config = dict(
    head_dim=64,
    qk_norm=False,
    parallel_block=False,
    positions='learned',
    epochs=75.0,
)
Rows from block 4 of a small audio frame classifier, named by matrix and row number. Rows with one number belong to one neuron. Each number is 500 + 40 x the weight over its row's rms, rounded and kept within 0 to 999. All counts start at 0. Numbers have three digits each.
After each neuron's rows are labels from the 100 clips, of 14976, where the neuron reaches its highest value: "responds to" is what is common among them; "lies over" is the class under the peak. Only what is clearly more common there than usual is listed. The data: synthesized solo parts of chorales (CocoChorales). In brackets: how many of the 100.
# fc1: MLP up (model.blocks.4.mlp.fc1.weight, 640x160), inputs 0-159
# fc2: MLP down (model.blocks.4.mlp.fc2.weight, 160x640, transposed), outputs 0-159

fc1.368:525448489450493499495521493512505508498526478519502523489499510524508493527498480484523505534504499498515530501504518477460502543494507496517498479510504508497471480519506501480485486490538502084503525497514504484467509527460499458463491503497506508467535500490480482495548472495482509459515500496526517504507521512495501490490476487506507508508517524490492529507510510494475514507487516500502491501484480508517491486503514499508496485498484492474505505472424494501560473517349520
fc2.368:490448475523526490562484490509484544584516539475538553473511490493482514511519483514491520521503479467509495493502507538491499468502540510516516552505508451533494480507486512517509468518500536141486529537466479486472600511522536514585523517490482507519488460514496506490495508484507501510496483480507509506488523481428486523524516486463507496503556478520485480525554478524476501511493507493524434505500475510480501534508478508524489512507564465498561507515500502516491496487622502
responds to: note C5 (100); horn (51); note A#4 (32)
lies over: C5 (100)

fc1.55:488441521510499499525510489461523487516500477516490499524471519494501493516511496485478503501502517509525515510499516526457517525478485534521478485470522481509507496504516502472521500516495463103505513500541506513495482465465495421481519501532485512498534497498474523522531497482527461486532492506500493524521492507517473477529505520534521503468504498522519484500508518522516510488503519503518496470471482506538513488502526510513493493485458518456520508493406472497567480514366522
fc2.55:470445491525484498531482472515485496526488573478520548488478526451518504509557504519495515519521474484469460526512510536525485489495519499509486552488492484575516532510520493530524481496497508143485502560533454504495536516491496515563490525489497506532525450537494533501500479515521503489510507508504480495477494472450471560502511487466507496501557505516496494488555486536475504508459502500489418485490462463507488484529551500512519514518549460508576511490511496463472512519610517
responds to: note C5 (98); horn (49); note A#4 (31)
lies over: C5 (98)

fc1.112:503472515527452502509487484518522495449513506481515505490495496506506521518491522449502482513501526499494492507505528497494506527469486512500503500463502506500476503477489508462512496510475492094504512525509481495487510492465476426476497525528498486472500509494490516505523489510514514481561505489503481507497492522526495490491507499497506501477478533500475511474506513494494500517484532486479519506496448517497480515492501488500534488498501512496522498506400503508537467515350545
fc2.112:500471473507487518515496514495496504560529565490542542460487489503526503518543512517496525509479481479516477504535509513467496495522532478544504534527513434503523492502504504514503531504507523153473504541492487492514600504495547558607513501495464485494504466511500525489505486534476502501477469485512507517484498471467515534496502485492511465516543518518472474504537505491489535512502515546478401499508479498491488547507524522488485481510572496476549509533500524537485513506629469
responds to: note C5 (100); horn (50); note A#4 (33); note C#5 (26)
lies over: C5 (100)

fc1.516:510519497511487500490516528488490521522492522516517516499546488491514492505505498524478500500520486509474507483499497515510502495514509514495524487483504478508532511528485493537480497537538477917498495516499486504513507498554497568544503507459501488508479515483508492526478517506512488531475506514499508465511495495512497511521524515502489488487500483507504522507505508504517495501535508480493504496501539481508491504525487518497472509487504503513496502493572522478428528508650516
fc2.516:504540472507466511462479509528482507451513475516453469515501534493504505507460495481488483511499494483481487497478519480496498522507445521499512494516503564478489502481519515475496488500524484879512504423503489505466418529508505495444531460493511516501528547485512486499508496505505511469494487529506511519488520491565560468522515522501514510489452485473483500496473479535498491510522523505486589495498489497503509470502513512515498501497438496510418498478495472459461523502402511
responds to: tuba (70); note B3 (32); note A3 (31); note C4 (28)
lies over: silence (99)

fc1.186:494434512496507506529501495499549484493494502487483520504470526507499500486531460468495501483470511510501499484510516503464520526500506493514489488486479510484478495482499513475509506496512512077526497491509522497512516522467519438465504500510525511501502503487500473506507495510500518497522494501482495506510503521502508500493497511513496541480491523508499508476492501484492509474506518495521497488462508522513505501515481516510520505485478500469517502486416490472563476528369494
fc2.186:514461534475500491518500474502497509546494522466520544502493501478490488509532496479493518501495510494513505481482491506504489497501538512553513542476512454552515499483494520495508488546490547121526518533499500521506554509503488501584521562481505503487500452519494504495491540493502526502521483513500486518497485484403501538515496497486489486507546468509502494508596496497511506499525511509522413518532472510468494514484510495483475498500554493487568489484515524494494523476584482
responds to: note C5 (99); horn (52); note A#4 (31)
lies over: C5 (99)

fc1.498:500507505500519486473494518499489513497532507529513509527505485484492475509533533539514511457523493514496494480496536509525508481518496488487504491497476493516499477486494502541528509490485504907519519500497489531520512509530525560538498506479487489518492526497529485510455509486513459487475472512523477491506498477488498471509514489505463518513499470501503509509491532499505482488505466502529503511518532466484505501502488536466528482498511531526493505479557534502467511503664529
fc2.498:493534511507467507477495476500511498454513468507461503465504484495479542480499487490482530492531503491489490522494510495462507518483445484461516493509465550463485516519511516487469506469507444854490514472517463466516422527480461496411517460518517491505540568512511484500488477497481538510514517490494504519489481521537555469512483488484505501486469517501482494500504490500484524499528502508477606511478509494550487496499488490530527514475412490484453522472482499472480499533363492
responds to: tuba (72); note A3 (32); note B3 (31); note C4 (28)
lies over: silence (99)

fc1.52:516523494487492493467502514505500503524508504521511508515519489499508535525506474507488488512499490504494497485510504496515468496515504512501513513484511480491503489510497479519506479492525494916497496483501502493502515518525507547553502495502511500486487496507492493497494498471485519505455491513504506504496491488491527513471508501481476485530497494498506499507472531496524513521492476488485516529512503479473488491521492511489488506516539470521486510520586509503438546483670515
fc2.52:512553499492487501469494494507483514444485468500460477506512478511507509468470488508491476502485501508490474493491508487477505545507467490483519493509488575480520509498511502510489526503487438876479517475491474507521437501513520509420505480523468482498510555499498525497523478516489518491469487482516510511496502495530539461508506482477523492501433504507521496520452502493488494452509487495522617499505484520504498503467497512498483491497425509505448515513486465473464535502391523
responds to: tuba (72); note B3 (34); note A3 (33); note C4 (29)
lies over: silence (99)

fc1.329:499522455491500488504498488536518455510490506498515502494532515501523542502489464510513477483491521500462484515506487527555495481489523493516493466478468516500524518503484481517510505506518519892534489548478508483520499507530494550577497506509535486479497474498558475504497527503493520531450472493506517527491502525497533488499540509495469485524496497506491502464500508489537505520506499459466489503493496483495496450492485469479519516505503488533497476548543490492461555503643491
fc2.329:515540493424487508447509532466514496428489457538452483463507502510488533544448498517506486490457488486476471481491482524521497550499520477485499468493494567406555498470505506484507505500474477834538468434497502497493455485472508477393489478497516490505521539508489485491508475474529500477460486493503478479492486492548512450494502480505496503504447474472500479480431537498480499495495479548460569535487535527522486507500511498503482492456459492526455480482493496487530501504386492
responds to: tuba (71); note A3 (33); note B3 (33); note C4 (29)
lies over: silence (99)

fc1.54:502448517486510498504516466491481505488501509479507541487466514493500545506501498506516500506488494504543502491498529484512533511479512504500509483493516517523493505466518534480505505490509506079533507512506512499497523497456529449448502504503482485500498488482488506505522531496489502480515486531513514516491516490481536536489493485501517498504508511498481499526491492500495522521499519507493531508511458523494518498467520511502501521508480498479489516518430505477561487511367494
fc2.54:491429517482479491497498478475494500549510538483523559524506478530500519489542521521489514482504489512485492470484480499505501484476506549528503514511503450520469518521480519517490499534500521129512512545508497493514565468502480497620515538490487504509562477496518528507514490481486496483495496480511519503519486470452470520484509470500500523490561476473505510483595482518506483486495493479511417506478522527503516520538497493499509500502555519484538485496492525484505479466586469
responds to: note C5 (99); horn (51); note A#4 (31)
lies over: C5 (99)

fc1.284:519479555527493502497487497490501511481496517493515501478502513498480558503482501506493505497496519529488482513515512498478481515474483508488512498513501525508515467496524511482479488480507489105479518509500498498509505502448514449464509525540486505495511487489479508500511504508511496476524488523498552509477502519506533501504481488485483502467494527481489477507498494475490524488506529496505513507499485529483494511479498520470520496516494500481489500478421534496540456510300500
fc2.284:497448480489529499502505511501490524556523535526549544526514535531496495509518528497519547495504495516495465514455488481510527478504569521556493486490481431505483515498482481518487507536490544154507502537478505499515616499488482492592530547477511514484534476484527527501492513513492503470499464482501524520468480459479477513490475480468502504485535484492493495498549486498498481479524500504511400477503517476498520544509512508462509499511537517492553499528497557499557493498612463
responds to: note C5 (100); horn (48); note A#4 (29)
lies over: C5 (100)

fc1.534:517554540488530548474496553573617540559527495571486480478522556459454567518532494488469428450525520524509468547465556534527547496515429480479541441507459523548510488515490454489457548471474495640548508444486428499534556533496575552542496509505494490486484515489556521520499448518544549580517526438451465465434483532522471476457470470453464544519466504550498543467515440547490456541475552482483415527482471469513493537449522524557504541522469465537502498525505510463447456447512589
fc2.534:537474517522478491512500492524540487495510435526502479538555492530526484548477515555479504502498488592527510459410496441493593553481501513558475529504533516511501454491441485550513558445447465624519463454542468468586536478493445470497478512510533481509474561414571517491545503558499516517572489441515503528450452466570541508494497434494582534499496461503422517534466566435539526438525490445540530465513488468605523505456435541459485541517439488484487465496475512538588469472484468
responds to: tuba (65); note A3 (33); note B3 (31); note C4 (27)
lies over: silence (96)

fc1.364:506459536494492498489498482477498505477534517490511508522502533490498511511485511485510494512508523485497483475470518508520502504482512506498489528488501504473510521507505524464497510495497494069503475487505518497486511479489484445461518509516515497481492499511490485506526506526489485466529507481488491496528504517498496500502501513504498503487505523529499511498494498498508471498482514497479477473499504504480504494475498488514510493488481493447531481516435505486551474503361510
fc2.364:510443486521471501528497503487492490597493525509556555495479509483491484473519509521506531507517486504484496525521493518502503462501531499526514522520536434541522495501500495502521531496480525126503499544525493496483585495496496520594479522499486497502494476501510496516506530500502462509490510496512485493483519496462444535494498527489487506484537477509496490499567526493492503501497517502516397512500497485512487505509513482485485491531569515497540487499499524521507478518603511
responds to: note C5 (100); horn (53); note A#4 (32)
lies over: C5 (100)

fc1.272:507506484509504501491464483484508489512506503502495479489490520485503533506492474484490516527508505515544481505518532509497518524474473500521501501536499509517512505509494502469489511493502527121493516452490481480528527488448520442487511512489497493508546487497464524495519478533502516505511478482482479514500514512524503536487510503476541509550472513535475483479509508494518473483551526480488523485476471518488518514463521500502523523519484502469511544485417494481539507484305516
fc2.272:519419508521559486510485456513520465533484501463503540550486524516473474498545509544501539509489509528525476499460477518529498477502538472531482538519494449526504523463478499504481536539478482179528513549513479511523588485484446480579482538494534472492480451500504499489513486526505491501526524482497444463472504489449486531503493462472511511487535511512514461516524494446477474466500504503552432473538507520529522512490499488444461488508526467489585491515499528457533459478630492
responds to: note C5 (100); horn (45); note A#4 (34)
lies over: C5 (100)

fc1.483:485467526498464552541481462502524449476501495548468496498475535514535540517466524464496500536484532502505472501518517484479479527516503545512523486483517526504507474469486492452507504495495483130473487514509454563505491450430497487460526529498488516478503492498482505503551506528502482538537487505500490501508507476527505486496457492540516490508497507505519512464492505513477507493504490504503507482462473518510526500506473492488523497491480509488507494520390465509546463518355498
fc2.483:490414453511503487510501466439492505498522520505524510478491464528475537551554475516504509481462452448501461517518501533501492475505605449523473531495503467515489520505502490495529489470504529188514446528537542484482586503484511486566489522466515485481491463504483561511530517505495478505478503507506479475506488473460431505482519448491498514512570533520516523465522503487451499505490523514497409501474500493494485514483514497442517486478584500529543505499507502485604489540588515
responds to: note C5 (100); horn (49); note A#4 (32)
lies over: C5 (100)