config.toml
model = "audio frame classifier"
dataset = "synthesized solo parts of chorales (CocoChorales)"
train_examples = 39062
gain_aug_db = 10
time_shift_ms = 100
n_mels = 64
hop_length = 160
input = "log_mel"
spec_augment = true
win_length = 512
num_classes = 73
output_stride = 4
arch = "transformer"
norm = "layernorm"
norm_position = "pre"
activation = "silu"
mlp_ratio = 4
head_dim = 64
fused_qkv = true
bias = "none"
qk_norm = false
layer_scale_init = 0.01
parallel_block = false
dropout = 0.05
inner_norm = false
moe = "top_k"
drop_path = 0.1
num_experts = 32
moe_every = 2
expert_mlp_ratio = 0.5
experts_per_token = 1
shared_expert = false
subsampling = 4
layers = 12
width = 160
positions = "learned"
label_smoothing = 0.1
residual_init = "scaled_by_depth"
optimizer = "adamw"
lr = 0.0021
beta1 = 0.9
beta2 = 0.99
eps = 1e-08
ema_decay = 0.999
steps = 22900
batch_size = 128
epochs = 75.0
lr_schedule = "cosine"
final_lr_fraction = 0
warmup_steps = 680
weight_decay = 0.2
Rows from block 3 of a small audio frame classifier, named by matrix and row number. Rows with one number within an expert belong to one neuron, the router's apart. Each number is 500 + 50 x the weight over its row's rms, rounded and kept within 0 to 999. All counts start at 0. Numbers have three digits each.
After each expert's rows are labels from the 100 clips, of 14976, where the router gives the expert most weight on average: "peak on" is the class under the peak; "strongest on" is what is common among them. Only what is clearly more common there than usual is listed. The data: synthesized solo parts of chorales (CocoChorales).
# router: router (model.blocks.3.mlp.router.weight, 32x160), inputs 0-53
# up: expert up (model.blocks.3.mlp.up, 32x80x160), inputs 0-53
# down: expert down (model.blocks.3.mlp.down, 32x160x80, transposed), outputs 0-53

# expert 20
router.20:523546429484547492482478452396468436617566566566445528396443449487501508495512422558491492498516435486457538447593470427539589500511464500494516522460578505376434
up.0:578531562496480445570512501501496420477468517488571538459485532485510539478558480617468402472410483480450474466539557503553488462588638466480464483468441476495581
down.0:539489564567469472465598558576489448546460527517486534435512540436470519445557578546456476408531625344545556529434471497544431504568592504534523530540518467496518
up.1:493484654580501511498538476459547480448474458432474510483537629444543468488477569463580527537547467526532497514565500534473518553462527591494519568484435491540619
down.1:594557452459476501385460434528537512512475463570485542504502422450450600471406492478443413560519453593454524438485552470445536526511437647477469561489482474529497
peak on: A#3
strongest on: note A3; tuba; note A#3; note B3

# expert 19
router.19:598481568479472500541562571497486398538511557520562582524465554507528536488552555604531520533560594495516504542581536524572511535521589500531547551560491469521552
up.0:476506523503553474459547454486491498609424527558519440549543422574498479535400504427478532534451496500462467430452520549536443533528492521477524433460515640466500
down.0:513482462424556479432480539468521477516520516522382523666595493522486514491575484602462567489521480478475502517533522508493504407460498492370482404479492555478454
up.1:489443482521463451474545531487469542563440455507529499545533439492460487488440511480512526490474485504404551500459431540531555559587490396507536506471584521550496
down.1:444445482497459531506506522524522408519563545513528529567584467517527467524505473481485540487451424389593537499487529508485473476541471432461532412417495512487448
peak on: C5
strongest on: note C5; oboe

# expert 9
router.9:542535566531552509499439563485504424487528501491535532478461508484480448446513526533532565461553585518510475450576600473463545499485544484537567480415460433517539
up.0:558411483523459425529479426488442482500522523553483506506464476470575515535549532481607464513579479534432507530502409456522520504421502523546437522499494493448457
down.0:525440494489532494546496480509488526425450375466562434471443559477638476462535500497600471546487456553487576512504592567449575458452489519458523481475497519463487
up.1:518456505449498468491534542489471493449501546520482517478522478592467543507445449588454474375377526446499517528493449551472471524540535555401443521544514534471530
down.1:601455543461567464548586497512479489486511419420410511505499499489538385484584444600517481507567513526407501473627465508485553388493440510516544485607505512499536
peak on: G#4
strongest on: note G#4; horn; clarinet

# expert 10
router.10:507520380493447496532406457495437578549533462501394447526461447538388520539448488602518545557436477588525550524569536464538542447511495469538526451520404528416439
up.0:523477453492430479483518466550593512542501494551483642493511441523474542531447547530476434555476522489439501498532491465420483470543540453550512502594601495483561
down.0:530493504457574472495596443455481474412517473512538576514450486482408501461469514573494482465470515475503513493513484455521413498503489545533506503525470442434517
up.1:532557508473521542565431544492510518489508526573469400464538583482434496512623511579514479510522447500520482477519482521493494524549531501476531580306527531511503
down.1:460486521553474534539420506476548481416494553318440488463545480506523420537552516460462441559528389524439463483488527567481513505512527544476474467395436576565519
peak on: silence
strongest on: tuba

# expert 28
router.28:530442538451525481473462541497461432503509552567571483491510497511588497495553547457458536509557598526573594576548547597470516567474544521539569546494477457518534
up.0:562549511520408549510536484495542606535466585469484512572515579539462487432546492470469524601479430510497477570472465412570659430583450587457443508499564556625459
down.0:483469520430588468445489529498514452600448565507530452521612499539502574471489481400465512483474544535571490521502432522549466542498470463517546542444529499587452
up.1:538494416590505423531536509450489483500520467481477460580464511505445437501457509484487608462403521503399422569528538470523496385495525538470441581586481557436547
down.1:553516516441463372484494482582547548497505545527466501545543515523442456540477517603454468469509464497474505477530411462549514500481552503523569430600495504424562
peak on: G#5
strongest on: note G#5; trumpet; note F#5; instrument: flute

# expert 11
router.11:595473564473456525553534552498479406498488504552568548471475565481539521519558561608526533551588580508513470557587535514545521534502607532537545545552452484527552
up.0:483500506520461496539507520539484514499505533530557462442416589442488430482529494430478565468472565532633527523441455562463513423541495545621562502526492510452612
down.0:468501541467500466531548479596466611464440434404497493580491520414477486589592529470480535542462506571523482436520515439470476577477495430433544509512470521522486
up.1:499537549422578483441488440499578481555383491511540567442519544577527518439512483486460505595500426508497496435475513506465485535546447554490502381454500568606510
down.1:479514480506504509498578482483535475554523538564521501511477392519461589535546525472517503446427509491456545548549448420606426518579550486447490414452530451575466
peak on: D3
strongest on: note D3; tuba; note A#4; cello

# expert 8
router.8:602478573503459523572537566506512419537512553545561533495501588536508527509549544594535539519566562505507497553579567521557564502558593497513574524534463495518554
up.0:497537586558603429557473534481468509495541511578446520524586572492494491441574513429487516534489494442502477519526456540518583524523532449511407498495550502458497
down.0:600502621541553429509407462570519478469468519495435440566495460418475487516567544451532459543568505523452506445471465566448556549492466478575561414432442504499568
up.1:508505466464449471487614459596396485533462572433496359478532488541555579490523451469549477456510515458445438591498471474478493484434472478495456510559555516525464
down.1:499472527416503584475496549459550598400478426488469578495441499475409457394498511564472541441472531432528487476584504562498483489558506462505538411460470476454494
peak on: C5
strongest on: note C5; oboe

# expert 15
router.15:544519557487502603582484532477486544465538525502460480504482566548507524502420470588532434446610501502554516524523542549502511568594537542449487587517519568558559
up.0:473492498483484551545425497510482489434472502486482422514572485545532520523452442502561469428541538492534383617466437447474452512498488476423519418417513491481478
down.0:527469495525526465413457455533545451475432338528430464517577502527445555515598480450503565531516508504506475582525497512535451550442525457555469435510498500427528
up.1:450567597526462438433463505506542481479564450458615459503530521514522553522542494466527534590429507398491505521477563555551532574490455493459514513447460581612468
down.1:511490566481493414483538509434482450494525571572642504516473435545475535488458501477523417582434561652423451519563575518482489466439490535491501572497474583550486
peak on: D#3; E3
strongest on: note D#3; bassoon; note E3; instrument: cello

# expert 3
router.3:478543477538501581518513530524505434496480540474572536456378525406577531455530576482606471529624473518503563588505510519566495516467530512493425569520528530578507
up.0:475566451452486557461472456544502486477397547478495482477478554442511549445468541458557450510519513536475579470474520569539434417484411465496444560481552599604504
down.0:486430477459450572495474519513492443532440492388529501434442555464577556663508553458466510539448479478554466577453560493533548456475442501556446474450474568626464
up.1:447469584550465567509495495443485502558526537485486507465425504473552485405535518522496582441520483486500534573522431441517497496510640518439509488556463490498473
down.1:538508444540482465475449483454486509472547457475505453488418569485467526530576501523444468513423606426439504476489551619515510511620506459458430487427459520500555
peak on: E4
strongest on: note E4; viola; trombone

# expert 1
router.1:504505570532498439441537511527608399506442574485489458468557491522535557484512547515406514549589457535469494401571532474481564503467528621502501505515460441529482
up.0:473576389534607520527540508488435418536540583448488557502400430465508505539543532530542528505497553503444453451522597427487423464512505400490555497495447479413524
down.0:518524582471461464476592537603527509485462441438418394450492510472522534472555531449556500550528505516461512426481471440520595552489525522559477465502466424641483
up.1:491442514473473416462587496543566537471414482503497369444563479511487579476508482506476509510511409511518491370520538532488491431521487541440458528478460486506541
down.1:534386649458474495523482519555492483445452385480581544384621552506570491478513527525524535444483427449525446462471503553475476467525481535530456541466505402493506
peak on: F#4
strongest on: note F#4; clarinet; viola

# expert 27
router.27:530472589505480470550526543487479453506577504611616503447491580467595502511538520594495511517497582464492466545553487526560488496489516534481522497590450467525585
up.0:472571484424608456509565517515468532550365539489558521577526467458532434481415422489475497532461448516485417491525482509505468506496519507464517560565530651553544
down.0:539382518447443523465487509427501513532481518555446435473480496531483449458531484482556621483529518511482500531544418488556468598517563511518452490399507495390489
up.1:467502479513516423539443523496492650551529510545543399470513478540555572507402470455592447466442465522508413576517503523398468561445490463460470475506488555442532
down.1:501581452539510511563465421461475524463643598497441473542506590516453528560518517556518476456515472428541474557493420497597459417497538493492527498452581422482452
peak on: A5
strongest on: note A5; note G5; trumpet; flute

# expert 5
router.5:520503390436542483516440446569529596550447487477470492510466430538487458415556445546581559458446499554483506497498509509486471441405532372504532460448503493503475
up.0:442415475538495425490541443580572509496469512494524513525445478460469557569509474526500459469511454501487477489426513615404492504485565623473500417591568538600485
down.0:508537544476482493449494496469545497504443475519470514514478545448489491481509511435437450573458491589488510486499593441452562504547395622493482593470455476527545
up.1:447495568455495587482472505502588499546473491513497391510520612478548483487455500557501496515447536493539564504482534501607558482646555455492645501513311548527532
down.1:466444484439503609518537493471549493552488411509500458519537498516557543513423474471511475515532446552403475507502421574511465532603414406545562564452648536480504
peak on: silence
strongest on: note F3; bassoon

# expert 16
router.16:562534512534541416433567505503503497491455515606516586441430494496521520545467524527457450520540464446552526477457540475466451479521530560569441533509400492531540
up.0:513473488557453422393506524441488384471469530559463545492479509444528472404563483568428536466427511503525529434542542460479521500474531532507467469474505436452517
down.0:474429470509358561542491445560486516553431407593446478481453567487538435508565505471588481462542451507470477467590480510564466448488534446518437471524500428505474
up.1:547516442555561482580458560401493469565549504512453534502472433536480555521561481512495506478508497411504494537511520481524398437484663521505428500589463457518551
down.1:504505452520466511565531437460474504514585490545495455501435570603459470494586474535521559475559531555447499530634486461565496437438708393502530461513480467449372
peak on: A3
strongest on: note A3; bassoon; cello

# expert 12
router.12:493473559437476495570541519517580442504467498566444491518550539533523552577562548552434496523498472525560574484515504504579487546541562508487467554504457524532548
up.0:543485512496480450533516504465489477479495506482492475484624568522450491475583463483470494575473534525448444437454492508523440314503457498486533548475464532488495
down.0:520562467528511504510554397509501465511411442538576482400442371501531477490574502476496437455467489511543518471485549490511493484475410488562448556538570538534582
up.1:544499595571513382470614543498480467544523513501496530466518511476486551423542514497501500546461527480586507448528488519544534515463510506501554498518494468535464
down.1:566528519534446508390549434493458512423517447420445576506493463403457501439485493534555458549428515490517508465509566480447497465481426537480524442506483390520452
peak on: F3
strongest on: note F3; bassoon; cello; note A#3

# expert 14
router.14:462463513463444456531576440548497459453382463472483536534535462413617490430593519525489522570428435499450506393555524498543538570474512494446512510542507461489485
up.0:489443569447509486548613493561478521473430486459454497560571544467538534473514477441504510510456464532512518415444461483477596551455467484422487509585547517538471
down.0:447468427481441506526517463532507532536442545426484581638594574423593506546401483446542449526489516502593478433506545477503392501536499535610440459543467509517490
up.1:435480513572526553535513425574481415551507534522472534501500529424588495419497501517485449504610489520510547442575443403555499449494554430494483590575514492524496
down.1:482452497555442479537450580516508480528474578613498449525538513505515587629543496505505549474482525512467480525464424561463417527492517510537541501493500478484453
peak on: D#4
strongest on: note D#4; clarinet; trombone

# expert 2
router.2:497585466530522461497476495372473439464578521394531473545525592602422446436508484501511536460505538512543466482566451557506470489485499422513566446485520475410460
up.0:507531491445450402537434479415551521539526454472549472459423431469559475514417553460571537441465452568551555524506513425447542461520413461566495510477516451423466
down.0:468524499434545409548551517544490556509478437474554571499516475527508520481432491477501471437469416501557447571485455415433469506561530503446541477569511518463507
up.1:549453524458526506509560522495389521388502326383598503436428547519517395490393508473548513522513549533494532548508506443562497432359407508533474485440466529544423
down.1:535549426419519432458592490524480535529543487563504504522464529416473564462549486518564517496452515521516508479446452412489560534430542430484446430575413406574527
peak on: silence; E5
strongest on: note E5; note F#5; note D5; note F5